Weights of a small image captioner: 64-pixel images.
Rows from block 2 of the text decoder, named by matrix and row number. Each number is 128 + 32 x the weight over its row's rms, rounded and kept within 0 to 255. All counts start at 0. Numbers have three digits each. After the name is the row's rms in percent of the matrix's.
# proj: cross-attention output (decoder.blocks.2.cross_attn.proj.weight, 192x192), inputs 0-95
proj.39 097:164144105155128165139133132133081166158206103127183134114148073128139112097057155112141159130102158103082131161169110097179155168157108108135099117153122101124142144155124171118162101104122136142169154146119147151145161109129120142085135138113096175127147136126125165132179076153132098137
proj.40 105:071123170099127122101160141081171116106076194180103083059125145131127135143189160140110088088160142197157138119126118127065120117108139220114150110110155159174172145099174121098111173215131199109077128107146099146116097119121168118159122132137148111123117110126112104112102158107111162122
proj.41 086:126104151125136132136104131129110132118108118107136135074116159128136142139134109132099114126120125097141134209153137114202132163141128107115165101168094069068093134150132123119184115102091133131209139135153138113142112144133166124106137146107050113089159152107119166094155099134119112147
proj.42 089:114096101133097082130072140130097128154073078106076157174097170152122142101093116134093111134109153113155079097108131130172121121117160124133121174180062141105062196157085107117087114076141087121158085064185147111063102127126178112108081124074164111081126177092184166105146168121139150110
proj.43 089:117132120131128117127141160115173141133135153133096111103121102119125146116127151142111159119121112122135115148132154129157103165121142174115114140112168145116111052141123102143116156125103100178082100134073135112121117128134129142139147131162080114164034143136149127178114131089115098139
proj.44 091:136149140157118108101121189134133166124136100144113135134161055130130141089096181155134176107114152186147133039115097113044169141109134223147099142135138182139123131119153142145064075179141161094081158144022138115154102096146125106153128120171159148151112108124111130126072121112110072158
proj.45 091:115139130110201113089181111114179128126127190134123100041167089124097175143132110152162125086168113175153147160173096087147141149159120221127104128131147129150148119142137136113069167153132155182103148121202091141115161135109089139109151113098127098135144129181143109196138215167158129090
proj.46 092:102145117102118123106144108111168129154116175154112125106163104150103165127140119132158127105175120115151129117145128102161120103153145102114106139129104123113108186146122123097110148127166136165233166101107154119108188074147077143099093121129180229160118188139173147100138000134141086125
proj.47 099:121141139129115119087127146126147167129114111136132123112158110142111131135137162132133136119132158142130172117091146094100152111153142108129098124155121133131146143115124085134146171211151176111115145086123128111120075135130108161152090121086113105134185131054121154070116163148125064146
proj.48 083:113110155139121113112135105135111130104117169144123144162133158123120083153163137154118092119142120159147121115112116145131137152125140160127145127109096143141142149096145147124127141186142165066072167137149065157124071143114253114191190114112105029079130070143065081097113244098099191117
proj.49 086:216113146096126128129092105121093136116094119122171108104095149145120101154164143090106113161108181065022093149134137160188140138145122090130117142155129138099164145115153112123214077079102083152116111132169110178130173110151093141116142158123087176197171135124180149138146156157127143130
proj.50 121:139111129117156133109147107111132108136133169135138120153147116140099138154155131148132084142128154087049103113084185121127150121140128034151117152140085146115128214128111119137141012093127089152124147137117120138108130121138133131144157110137094117123119160120125115116112134135136101134
proj.51 079:111139149108133181176184119133200114129169143135148121101112101111150165113120090102152143076142061124193158212156178137120126119117113150135127098189129114106113151116165091117163254125096130149165103075118128104113138141118090130141122155107126145114088143119156141149104124125153078157
proj.52 124:130129115130116148146122123155123129142176118116147128138143121128129101144122092101151134163132158106099131084131079123150120114124126102134106142116137138125103106153113125144097111101142087183091095168198170156165161164139117135069128125160090137204123113166177173238158142173090159113
proj.53 109:144159139141128175195159112112124107113165115135173130144116111107140148124116148122150117122107115088129125151119158137119132144128119103122126125149128117123134123114136136139184123091094099103110119137064122139148098133132130141161134155130152104120103114106098127090098126102128126148
proj.54 102:126121137125087135127124116139118138082161110143184137169138116131112124126114089091132143131111125145160164155144085149119120119136140105111150091121094101136175120102148114117200177195120184097150136095089176077179124103133176138106127114103154139139187110116074150086152023127128100155
proj.55 102:172148143132124161199087137170094145105142078117179140111087142091174134112093106090106149134112113079076102134119144185183105130104138050129173126132128096084073107147118121180175059049077047145155092115171155116121139148152103120130133125128109148124107151108138170137147068118134137146
proj.56 103:118096142103101182180135141148130145112175168122151114135131115093143071137153113086157159140131137092081157120134130163130133132122085087146145125127120097130160098107141154129196107144123130169059099177163143142153148149142153115128159130180091124168108139139112158225110147151091199142
proj.57 097:150114113101129126134114139130169123140107132124106125124127122133137152122144137112131141128152136155208138093141077148103115152129133236141155099116178128140105061137141155129115114164131144102116100141097186098176175127138131104074119114151179187152125084166126156162139077118106124140
proj.58 098:127139115144129121116151103121123124124191092113169137160182111127129170089077092130153118134126204072119128144124128090155166184165142050123103140178128091057130109167108102115228121080133114113093150123121119130153103145105115105127112110065149088099191094089103145109116181149101124132
proj.59 108:106087119082099111125077143158146112136067161118101133162126178123117126149176071137117128162190106123103164101096084154143087051136126050115144106093076116132120159133117108110102223186155142124172125116124169094154175118137134132080117108111169184130165139122137157112178032142132137141
proj.60 069:067163167128131133089168161103157088084121162147057139137151139108112137108151137172119024106124089158158102113077152135125111138098159124132121145143128159106118128110105078140099150152118129103137110108072108113126105114139103179169120129108127142117115141113109097109149140096154115151
proj.61 097:095145155133132120105190117115150134116166143166123105112139104142137132116117155160146128084109148177198151176172106116079144162134161251109136109162155138143147116116162126099136161177117204167049115144194106155124096153111122132123112115125075063166117083142156129216153255131104170103
proj.62 106:160158094125104148169089095169095121126182092101196124193140140129147090156129063061135148207117145083122126140109148143137159140126099077126117132146132103088136123124123115138211154085113082083133123132037143118128126087153147101176124135159182192140105105121104150065078030113120110145
proj.63 099:111180128128091080120065154139094120109046087119125138112092184126135138142118116139069087148120144114074109101130139143225110162128120155135153133119103118081099067153107142150147117084135068131169104121099163098108183110132118106125126139172162179183108104171164124123146048100142133115
proj.64 077:128127112137125097118123154133111136123141121138142134155168118148103116113109153168134147146118127094101103130120138109143133175165113056138121144094141134108128102126107166128175056092128109148112145168113108185100111109161116123186135116153186156104101206087112150098072050150137184140
proj.65 104:132102145107106135140126116114099122119122146144139104147115149121132111176132117121121159147118161107086107118103133154163131134137138081118128140135109123121146170126139110145170111144116123163108145148097156098123171080178101134159143122180136201156053181098142160122129000121121121152
proj.66 097:153143122131155140115145131125132117115146119132146127141120114139114180098128134146134122098127109111113105136112161125131152142132129109116122130130118138114129154130133124123164159118120123099113134097050089152121161100179097162187132140127215188155125156112125119071076115133152089125
proj.67 077:052121143112095090103103152125138118119070123160114123105105160152118123130143109140079177119111139144070122201168162108196125144144129116108123128121117116124141087111122160130179136144123144133152133157094092151097169114135187133126165113135157132060054194150093114107106042123142136142
proj.68 101:167076079100092106117074142157113130192068147074100141142103185166118099134171095124107157174146104124110156099133104115166088081136158075098124126122095109145134162138130115112110171150164146164155133147115167105124186112165099117103131122171146206179115171192182131190162062139134142128
proj.69 107:117156156120144139158132145117162100103110134120097130119094121124147171124154200114123095097138127146142151116161091157068108134111120204131152105123162148171166084106167154124123114150116150085079103118140115145158088165122166104133137154140111071134148035146103121129119248110109143109
proj.70 097:132108117116118150147157071128130111164153150099152143162147127141126107177146121113168110142165137079140078178115153094168135153139140078127096142143103127086086156184093129103158123051138076123187146122121141140103149091135150092127117115151177200117086153157155118123116037129140111108
proj.71 104:161131140136131154130177108128110116145196157134162146183164101116124106119103139142172072125127155133149123114134096102057155136133104132133121134137120161141155154113136140091145126137130124088081158117117103139132116130128122126185126127130157113120178114146093091090090170123137142106
proj.72 086:109136159112136186154164146151184111124174184129091148091121123089158140102151143129169109077144134104144126063090167161076146145103116133168151178161133168124108088112122136183115032093112087096101115168041132142144166123155135108161172171219165172142077086175110091139084118100113175118
proj.73 098:093167153169164119112144104113137105131075099137121137086104124135137190112111170182111128080118120143152082120087142123108138121112117165141134137129092167150145184115137132126101112121129128155183141148113105145081137114154094140162150115162171153103050197123121090122118047093157159128
proj.74 086:049148160126138121129136107138166149110063160144085116055102129101134110163146083118106150111172107125133086140112173136115119138083119141140128123105144138131073134141119161125097037058135090128103120128195080126125112168095184113132160116122107027105163101168116067146126248109157169111
proj.75 073:122111101121131138117162098123165109128136136136143131177148122129125150135138082125147135136155065154122152158116121116124131088145145056081130076103113109135156213134115107111148201160126155129169170128081105103128156086139108139110152117131199172148136148155094103076127054129172081139
proj.76 081:034117136084102133144115155140166143130123155111095116111116146136131083139178067116126169157156099169160187128122094156068110092124125127115133115115129121157170109097131126125097169203149166138110102148133151124135133146128122117072138136135105132099097089148129167175142160119096147131
proj.77 106:088133115141107088104116123128113136128145094150126133141134119143133130120094073120134129133127135137162146124156085128093138156153122119135117099109111098143160092129122177117155089136133154050137130134056153126183141092160192126118135112129234124124149109151087144080117026118118147127
proj.78 095:105115136111115110119128142135107147127120164134127105109139155127133069159131097111116114154130048137198156119100134143038125094111120133138111115092152142162133116115120138107117158140158139095144136171036117149153114117133143091134179135190151175145073077169090096124103085081120131118
proj.79 101:181145117146130173167149095143102123140165119130184115129101109107137125148122191137148156095124124100104085134127137153070122129119087131138108128074135157153148108121139117131165129077122087160106099101198115153087124135136036162169111153126147120155122163101176123124128201129150182109
proj.80 114:077155167124119125125119151110153139102098126153103123086122128121141159106117138122108136117120160181164146153183105126106128146128152210109143094155146118159155139108155134106130167185107176114111129129186140118142113141101172110116119130113088120105162099135117115162148174115118156124
proj.81 102:110117091134144097115123101148143106145154120106117148180149141137124119107105070130140133151129061103191125148103152119164101155118141111143119147105142112089051039191082104180076123023117061143163121117141132130093145113131127119129100121096171107104121148133179143116121142139136101114
proj.82 105:145145129153102125150117111163095145123145095122187141146150115106139079148117106107130154161120165167146165173189043130122116145143135142117135094087139103150165060144150153123141165175128168104109143106163163124171094138104187125096113108098102057108226075086090155120145187137095111133
proj.83 100:127196128137135100081145129122154121123131148147125126082154098129105181086106089172126113103123134124147082128120151088122172187134086164148091152100112145115134069138126170123152116097122123097169158145080112126120181108133191093108150104179186178164108106203121085130121053122156130111
proj.84 080:061198114158113147107145152114151154145167112166111131038159098122128134085071122142123161096135089118204129182165119119121130175124145160130095145113140140138097043154087145125114153088131137105160178117094114127146121113138213150100128114084093131133140131114111178105111153156110091160
proj.85 093:180130137111168121179152130136115119105137144132162114128098141110150148151124135114132145137113154099108146189142147165146104131107112098121147101105173112140165077119149092158192196118087105187117083125199173113109170135171045155109118138114133134112102186108168155147186110134149167128
proj.86 104:074117111152108119106124133132120134157121152152099126148141146133130084130109173180124119124154150132116114153149125089113125130133120136115106116098129136133115126132133133140111133107137112138104107102248111141098080185055147121107081109076077018079189113124143130149171255152118162094
proj.87 118:168092137097101079098105145123112150145065163143133118127133151150107119174170132117104148157158163153091132118147089104174128148162124146114124107121111127135150100147138179133128089169136169137148161124142155106115115118127119133102118125128113125126166129098124134089165080142130123139
proj.88 083:154161104144083119091118157142091130128142127153091131129153123125119115107105116160105150139109131115110098086073131124063144075127130093140111150138120178160153194098124139083090124151155122166075138169072081155106169083168095155207180132188155222188030210141124114148067047132160129133
proj.89 106:172091105100050102089063155140121181149090136101122111101164137155115082124133117121110200153135148161121171161145083102101125133152123155091118097089165120170182085134155129105142192202157203089097171151125085166157115136083129127122139126130093119122182061146064080130102188145091156115
proj.90 078:146163105152120161128168121137121119172177153149135147155153115115127128093101205169135038099131128106085115106102143114147129112148144083116104159108147154116132139144132101137132100107144072151103145109171104142096098123097074116141113106137122084132137113132154073138130194152134115093
proj.91 100:163116110084127122137117111136136122134171149116145124197147116144124109155154090089158126159138130171136170084164044131072121111141116186123130084099146130177174071123131158133089126213153173125123135175125174129195157142149185083079155136175123147172141044204131149201125122130078158111
proj.92 087:150154100159115107092089172120109138129126056113117162128135098125128204067072124142125111098103198108109109076142107112179149165143141129129130157149101127079115096154093136139128096092137102098147132118056116159171130143115100141151118128081205173142188107090088153084047143168133128146
proj.93 079:137072133115092135166116111132127142126147086094125121198106118136137105138144066050122199144107082124133143075107126156059119106120137067133129114140124128142101195106133145117127115164141143110151117127137131155164187112153135133131144139146182156155163102169158130150119106129132161126
proj.94 091:102192122127120100130061152143131108127080102119081155145105157130134140147155104139095134169142107132133153135113110134105117106111128152123114119116167124162148090117138127124120149138135122153060107199150148133156179116140159108067157127191110191208072082204168130241149139125098193119
proj.95 112:132116140135129119121112151124114151121097154141132125101137125125130108141145186131119142130111145162115130148168115120125119133104112208120127121098145130159140101117148148138082122158121144097169165152134108098122071143104189119140145114131077055054143117117074085069141109091135123123
proj.96 089:149152094142126168162126112149140075179110114092125164132083172107137154104112165148112143083134106119166089102103145130137129119126115137158139162145104158115084151104113139116101133092122091102184113062164115100062105123102101160141069165066132085056158135080154090045183166098163125130
proj.97 104:118100086134120131124163078123123120145177161121139120168158099155121100145113103128156106160130108091147092104085175104158127155141140090140084158091124136072053088185075103171111093046159053100167161148089115144120087104103170085141135122135160135093135103128098114085090095113128124134
proj.98 105:071156141156099118087123182122149148146108138149059137063153125121113132091116165183093119111111116180143121096150097113109132146136134236136114131138116159169119110118126168115078101180137171112128169146109085139107118103114150124171150107141102136133093147129125110106089089121137135123
proj.99 122:031147161134119122112148138111168135102093154169069134106149130117131144127142110146114082122146156175128146129160088137132130127130125188117145096127134113167161113098164162103116149209121185094115145141130121137134104117132156156174153122101081116088141146113097133097111121125126127131
proj.100 107:142111115126127169129160095130129103138213159127125117149152093139107115164142120120177153140150123070123084116097183104150147146140128094144087167144132150095113110130108099145148084060141063129137143137077125137099119116124150116177136134165118146148080135143150125107082117119137131127
proj.101 107:189153105145136146159110148136112116145162090117143143112096091118141154099101150113135161114095143100078098109146169128120110112107125110133115148144151149150102178111113149099108087066132088181128082153139147175138167128155141140094123153132140181191082170121187167185131119157125175141
proj.102 097:157118119135145108099118143151129140152120156091117132140147124147119096171159162140135140126140128147090135125132091111103128087133129115132105126100142159181145123122143115112080100176153141093109138110184086138104058183079155103119131104095102032093151098132113081142112255130149117088
proj.103 088:076095145129110157133130135124158132107104137117099138125117136128167147126143099137120108101141140124152140135181084134116136146095150156117188099197112099125129160144134161108112097103132149088126109084199150144135071165113182104123102124055122054056235117094134136115115244141108090121
proj.104 083:157129098131183061077128129114142094148125158114133119190169129142090149155142100150133070168160118092079126139086163091159126109156119058124080141065140148112131068148102102148112168166160127134072197130104121147134154100122161139141155110162153179172137090171131108135078126152131083113
proj.105 095:070140150144159125114187089106100128123188118176188114152146116134132132163118154132176098120143165090136103198143149085143136133157119133112087125134118134119109133156132119125145143091126122135144129136190135179140132151095175095083124100115113110137170113162126126163157151158122196093
proj.106 072:067118128127128169154188107116161128120181160160129103080142074109137111147126150092179152106144100120189130089149133144077138103099101176153139120138129132103091117138103135138079122065133091131216117133115168149181165162103110108032132140147052125168163063168126100173186106127106124122
proj.107 102:154147152109121150167089147158118155109078127106132143137090143114132118140164166098092133149126111170153173102146066194044100075090120124130176093089136112180184129102176129130127124209123151108170114129155129066133106164092124135094139117137066071112123103164094032122191127081164116124
proj.108 107:141154108134129089146079161152119130132092091103131164162093119140127143127133180104128124135128172110160103076114126146138124140101132163147154155159104138101093156139111123154117079102110088167136099171150178105104135107144106086133122132197137188160062138147167133168137046111122185114
proj.109 098:083091135119147148156140119093151092120105126113097118153090150130148136119147137126113095113138132100099105159140169132189116121115136114122122140164136119132109153117135114138147192089084110169115094105147149103072121119126145104134135125132102125118095177109166144147143129126138134127
proj.110 081:112129156115138156145154148141127148088109164149133114124144118105149092168187145124151130114150171138075155144147087155080138091125125105139153116087162124166176161112164139102141068162112144143185125102184188087135100165096079121072117105127032121109153123105155119164160089116122088132
proj.111 103:138108103119140128110131079130130120151151158095121115118119147140104114162145098124135140153134129109080107170136162103178120133156162075117104134153129122112126192146116097089142126094123113177148125085165133093098146135118084157125082133068134112127142165118180135138167182153153108138
proj.112 090:162157095161108139174069139179072127134155062091168162185092137110143087130106118102125177182096129110205137111131112144102138168100110172133147118138118110106128102137123130162172148103103106080127109124059175119174115113147126121135149142165128174158129112099096171093097055126104104158
proj.113 111:114136167107128189166192106104165113112155193171127114095098129103153122110135130121149105081146087179198120158174090152063116118096133232135155118130135158194122147110160155097084166152104159110112112113127099137110114137132133141191140147125148106103087133124104104109101146085135150120
proj.114 099:128136147110131176166172132132166126133164161138142128100141107088173139093120128109161126086163122079109122144114138151140113109110100064118138134126150095111122109127133119111147135058124078109121092129119162129178142137139120130083100134134166130159156118133127132168150145119121154144
proj.115 125:124102150129110174152154104112162118131155151126106139155133110124149134102141147121151136105120120144177113105136129123092132139108131169141123140158133159130110177110135123115117142135126130087082121118132129119175104148108199109104146122133100089134148063164106089156157218100103150132
proj.116 090:131160130183172114108171128108080127106182085160158122164141092132127140108070122164111063134057160124140124169162152110117151159113118142121128117140133140132129188124140145121172142101114123113096145113126117138089083099154099161188116117101147123107145176054113163036076119161149092166
proj.117 085:089124115104122112098161099116125077175149190148086109177172126147095126120130047174152065144147116141169083101095138093142132152143113167141076162128097168121123128127110148119115156132150136089093162145132092187098116081144170104175101119158171156153096104149169149109072121144097182093
proj.118 112:177093131103159114095139109111131136118106127142171092116138118162119157158150165121132148135136182162111166120139084122084132137162116138122131102111116128159213138106167160092177129218144221148161172156069147105129148085137014133128136121162147230157116146102120107076138000126140105158
proj.119 088:096141119134163117162122148160175095154103118115112166151112129122127170069116124137146154112159053158224141029107142119047129084090140229158134143136133155160079155123095157115032137135145132141166091101133150096131146152127098134084099134096165095117122130154145133154169139128151111114
proj.120 107:128082096113144093102117131129126137154128118121139135158147108151102131140144130119158146146156173101071121124128118102178118125139148080129089147091172128102111052191121097139112129081155097160113143096183136112116106128099123093118104082125113120149174106141180130178122201152124113120
proj.121 098:118140114153122104133086132134100135134112096111107143160128145126117124127120131139104096152110142108113120085128110148151109138135111130146117142088127140095089022152099130184106100081137069025163155160032119153177097122119185107162131131143157147103148075154070108054066039115109119135
proj.122 107:131144145147114112124121166145093182120159096149164132156169090123140082112080135104130157135101133141193163129137097116099135129136138154137123112115111118122121104141117150143098111159145150068134153149132115175151103138138152127141149115106142097066180071109079150089096145147119153126
proj.123 099:186098077148119159149104096160104111171153120089138146168139120125114108144118126146137118138140121161183132144158074108100113096124163138102122115157082142144125204145124124067077161127130164180127147120222108119111136128111115149092147102109073086143132153142158147197140209150136123127
proj.124 108:151126093124164092136128109161116113154166128110165119209131132151109112163135099117150158164146161122154145158109121108054134091144139102136076135127149145146149146113130099102147165146130127086109136099111108151108094126126119128155101117101191091084168103118112134066100161148118111092
proj.125 093:086170176155129220163197131109164141102193127152130152081154090071173154087101162119160132067120101097170116185156148137149141164099101146113152114176131113105123134117146131081184162103094119105113098130119101160139099171106133112139126160113091098120142100108114138130102230130114121135
proj.126 079:146100098127097186161148083121107119134228129117164111191162112113117066143125064095162143192099139083101114137125153113173155149151118061137095153171108140079110158110118107146191146069135102107083139148087098149120114099153158118144137142141148147130109116110142178108056127116105130147
proj.127 126:088092131087102134120115138126157130129098205118070108083119151141104094156195105122125140149160110155125125101114120134106113106116136168121132129100108153151128130110117127146076140161153122163116136155165141116131154113130152124108160118178069135178081117186139113191136128121115161136
proj.128 089:131150103148161069103117139153101104138118095119127143151134156150129161132119129155122108145125098083130101095061199113150139094113136060131111156142098126077099209125083105121114118071140073117152130116077120146144117137129147138131127125105141111130147113108099114099110145146145088154
proj.129 109:147073105109131079099100152120118131136092145122107113120130138151095128144145112145121172155138154122066156163168092115137122127157100104106107106121143111155158089109149159115154126171122176158114142190085151125142165103154148097106168112190130188178094143155124164170106055129101131152
proj.130 082:201156124137140172150139115131082128125178100132165123134103131115130115146098149145140150123105137167124120076168098149067142139114133219135153116117169160182167144087156171111131086139129145199107107126179103098077127138126038151147149145159074103122054185097146127146140191108157128135
proj.131 112:156138145121115135136136148121108141124147131140163117145142108118132104107114117108139128128115153085110112115088158128144146128132124057134130149143121127099134156133120095124181137120130101103081107149078112189158109124156108144164140133146160184127115147075079162100104098131103159162
proj.132 153:135138145122106122143121130128110137095120108138155135149125129127149132132126117110115122133118122138143158165154092147106130136131109148113157082116125096144175107117150168106169139160114167082159128104096145097156108139114147106122147119127145095104168111129064108091118076107136098139
proj.133 116:120114100129132111133116137145123100141104136107105125170112161146120146152154136157130122145149143096081131124118109147125098090121142073133113145090133127118111122170129080146143136091138068159122129154159170111150174121131108095092135135166130172169110127192155129201157091126114158126
proj.134 116:093118141141129123081168141103127161111142145171134100102165097146128133123104135161110108098115145120132122140131122096156132167170126123122106112113110126108121106146122142141146086118140149086177154119104114143134120101140158115155141103125161144093169120111107141046090075155129120139
proj.135 087:202133111115127091126110157113095107124121101153162125149092136139116196133105143137111113126113205105072117115085110125118115091130153054115147128125092138112168202135144092125159128113134109123123124095094161116144117106108055107136089134151190169163152126142128100110133075091146125134
proj.136 087:093111143116118132142101107153161128111133109123121139102134150119150129131135064089130191138152027120193171150148117158048137147135127142114173083123147091145122121119132174105166138170113153096143140133035112110159161121146169128120156138116181143132116125141105146077122089119132101141
proj.137 103:142093144107131155166163112149140129127146190134139110132114123096140123154135104130143156112150087165141174115139093173033106079108106126136172073083139118200150136098161153110116131164134160143168095113126118129084140144139042139149114150111148125081126161098151135109142131117161144133
proj.138 091:149130097149122127111134116168115140155202149130154142137197090123093080113098079121177174157162108138155141169129149083107149141140116102123102125168118118095110191121123112103129185128134177158062164172153135186170152123127188109081145094126125149176156078180148158215137220167088142116
proj.139 117:125143141119131128118129147126139124133112120142111123114107121129130146136117135126124127113137109122137130096130113150124096119121105150133132133092143144117093045154130127159108120118122096081103130188054115159152144134143153077166193115207175153175077083208083082156082090076111177107
proj.140 107:133150142163170149161168124126107139131212091133145153131150096098166150097061139131156086113096098083169124184132161136157120135121129073133128145122117123083068101156102093131160163077092087096115100138134109197161119157148161143124146120104144109112136136132089155142097156139119134114
proj.141 118:083166108146126120125116107123136102149110107114109146119127142112129158108109082146115111125122105095134081122087170117161127136127132118139101153108117133104079099162089123153116115049141055090139147108165099110105144124122202137143136102106155118093141138147137110095119133121144158102
proj.142 116:201146091166128147151083151171103166176127080085154158132133087129120108126096201124144180135136167110092101096121110101137153138120139131138114161143142148115130129145112140144114064089131096166138117108148139133116128129136062155106088126107105129159168156091180169137138187161127076139
proj.143 103:070163195127135116113158176115163136097081148161076140084099122119125134110147196146107127072136128184153144092125125140060127108094158205118171112140145174167156176097168110122089130210121171156141077132114116090091129134117100124127145124165092117129026170150132065163145093087157106133
proj.144 084:087197128162115132099141121116130115132127124150104143085180096109133171073074141176137071087141115107160111069112145106166153149138123174129092151143129122075083093144093162135116059093131135119139124116096118158155161106131133143121138135132138158166154096146125138138122144146124133115
proj.145 118:153161118144132118113111131137108112136124111119140143148132121134114144121098158153114098130117142096123103127113148121147131134133105106139096163119108138105089106145101104168128119088144088148044129143150120154122119143157129130120150112160140126172087129136142152174118205138108164115
proj.146 110:093090173109144148125193112110166142090165165138138091120129113135156121163170161118168188088131115151139177182154142141049121122121153138100155077121171118162187148098170096115162149191134186133148140125143125119139107144103107128108104151100075082089155104093121114107169190121138127140
proj.147 103:074116179135107125095145144121167170089110158142099117083146108127145107106136130150114154108109114203127166121137096116092133100122145178121134091125122144171154155110152148122088129208123217067158161131125074142169111106118187147157151113131125101088149106135062097085105135110150135131
proj.148 093:162175099181117123133070135144048111149091059102128167150107194133142142091086173172080087138088098111141079122108155152122121134107125128137138166115110155128100148131116107145093152083128070137116079079151120152080108155126146122175131142114124108161111174118184136139103186133126130120
proj.149 109:098112151151149182158203093120164116125184174117095128095109113101175145080109113155144097063117083122150082178149175119136104127090161135130141138172101129117078197140104120092084117070119087115198112102124087101121120149105137144120131132103129045052092147119102101100162153077166128108
proj.150 106:176093087125130125102152137137098129179197144129139114169171092138117090101095080125159116171114114110131145115096125097122126100164122043140078165121092136134122139139070121130094135115153122151127152175074146148119171080173138115133140118178172208180077185153149188147063067168111100135
proj.151 098:108133131117120088128109140139127115117136141139106137170132155126116095131142105132118098173144108081047122137063180146205108099147155000121109127116120097086139142133112044191201135121108086091131135124128133128113145091175156146166138118112195151097135147107115170078074093123144115125
proj.152 092:148131124121166117144117110128131091141108121137157130137091132139130188149150136126126116121148155116133088161166119138178117149125138122099146136149079107097101177145134111108155174072122104138150115115144157122121141129122098131112112131122136132146151132112150124126169090138123125130
proj.153 101:158109138143113138139113156152125181125125128115124140091129120119143095099116160124128171103128139179112164045134070163057134089102148186142163103112130131170157178106151195081078048180136170188095114108183105134080119142148031191162104161117094121120116180071148144115124164149140096144
proj.154 112:179162087128136054092050134149106123152050092103136147109129169151098164168142171138076145141135143145160150097134119117130135145125106190146133123131127138110139097122131140137095097154128131159159118100123150110114108137134103170092108123108107086132145162101142134101173137125138071140
proj.155 089:127141110146179150131140126140137108146158127113123140120127107133125126145119162147143164089155163096132121151125164103150138147123130113130130133161128121101089150128118126107119102050121099147142118090219084163053081170080114155159092131056074042055145162077168127125126255149150129100
proj.156 100:121073114126143152142127102163107135125173097093146137183122120136135106151136080078151187133127107095136104137114173113166124108120162054136135150166083099086074207163105090143133121076109081133157117121149137152169140144127118131092125137107103124147190125120122124138137141163127121151
proj.157 121:102117134131131092139089175150157127132071122104082153140094159126127145107149146160101180118139125166144139071098138139079118088104141161115146113131122137156122151116136138120057120179136135146174120118156159058119129151106177091065129125152106070115094091162155112172188150088134138122
proj.158 091:136135135110126125149166114151116149125162146160189107152153109137121111149100085112162145133131157081112106124123118142081129152131117060137122126091106105126144116162119162133193030094124093129059107163156150173142126128159153088107127112168187155132131141127119155159137149153094231111
proj.159 102:205132102154114162173116117149075136151186080103184129165115112135138070111070150111135172152073144075136099122108144145108131133120114094135120155107133146121102117129094119154152111047129051136148114137137114158071124126152077142154110154142113162111092156071174182101089114126111152145
proj.160 103:099101159111141156182141138142167146102124151133114142118114145110145119107134113117130117098141080144142165191166126154176116091121151111109177103155111078130107141127139124096114202153100149106162107128136119134152136139138148149123151122098134081053146130118054127108144108112129120127
proj.161 116:109153162150119112115135140119133155128111145137112134096165103122124094137127167147131122125130138170121155134127097095135124133144128181144122124076133153156143067126135138137088105192125167104129174136182106116109067145070200101114148099106063050089126087158110067121143200110141110093
proj.162 103:146109126134132208143195057130158104147202177109148102133157102119121115141146077131175145104134088098124115194110136120104150128158107089118097110099128133141160111118127130106164162109132137134155131098116119105097174096121085147115111107113187166121090141170140122125142096124158105106
proj.163 102:172114101121139124167106133163103116138141092106161150184114150137149130136136119094139137171127145042144117110099171151153145156112141076147147158170123095060063133165090102150187056027106060087130109094140134132147086146152134140132097121079175079099200114070100162104135167157119136125
proj.164 063:119111118130086181185135142172119166162159085117148159174089151119141058096096120105152178128119159100118149167111100131172117117118084049145135128129105105110095072141111110142168171115120114083106128153147146145195127143133072158094137107137113154119153140140070111109153075130114134120
proj.165 094:156063105103131117101131080115137129144095185104130078076134154152096119191178101128114164153147127133095146156119136094166103100159148081114104104123092118154134161127131119128108167152136167174169171104187130080092148106130124156107126103092089135114125207132145129121197043154164118135
proj.166 087:066068140071108143102181138111198137148088241133064088034143087151115108157213125132164174100173135169122097082108139100120140132121168179131111133097147158158121114125118122147041102174177147170146154121146087127103139116113140121127131124137111132135106147169161118169110140124149132127
proj.167 103:067105155097118092114122163115164126108070171145080118042114152135124149136180121145106130096163132155123152126148125139133115123119128192124152108122121114164130128111151167128111110186117156168137116127158166068116152111129130133108126099135130104128110166146154142164162092101142124131
proj.168 072:050187153146133098067135144115132108097097107177082166142143137141129189109110133190095021096112142126100103136127143128130110109107133096123128119127130159128106186120163118118122126135115118122134165118118128105118129116132064137168130132112154150128129139120112090076146075112161109106
proj.169 094:084108124127107150092129156112137140164108155146071127050152152134124093121139115160116150108151074147122175159142122112066126111160077118128100096073150128205165064089146171112125143172153192125123159153190095125095112155105146125127144106123087054072107106148139142139135201131125134097
proj.170 104:179153083148148178199126102163144095162180103094153178185093120094147151097105102103153123130111103112126133095121115169074128120104121134133149121094171124160143095111148150139112103094123080105122090113106126121147153110153153133135130139142218145115124136163133105140123096107127145127
proj.171 104:087151128112150130126161097119182096120120170139111109100127113125110134158176116110153125138161137127118097131138145121158116133131159141113101141143137147117121141126118120120116133123103127147109146138091152101127158112161132125119134128169157182189079131160173128152150075117119129123
proj.172 089:151196129155127091082095126135114142118071111130123124076156095139098139112109140167100175117127151187126174119163067128065125093140143175110121087085142137210194148088159155100075138204169220150170169135128136084096143113126093137073132119149097128130098119163163083124160104106145104114
proj.173 108:148123138081121119131108147117142134100074168131104100081109151130131113143179109096097141138141115140080169122137100171150103107128109113125157108083137095164155079110150145135139141191122160167151103155121164091110215119171131122110171132163140183166076186170154140168147047107156121142
proj.174 095:201129135122096185171087122146082126112106069096191135142093145115159115137115125095114164142099141099102117178145138142125115152106102098103153114174099089125148186104144131094211170129104151120069089135149139139150145153155109161139126153133132157144130133096147135128148154137109183146
proj.175 124:126109129105104133152109136128121139105133133118142114146135138122130088145154073091121124174118149110059146160130116146176119111135129070104150104128108097126145135134151118129148142146121127133083114159151122134158123159113151137108162118131083093141144099130095120158152138145120157128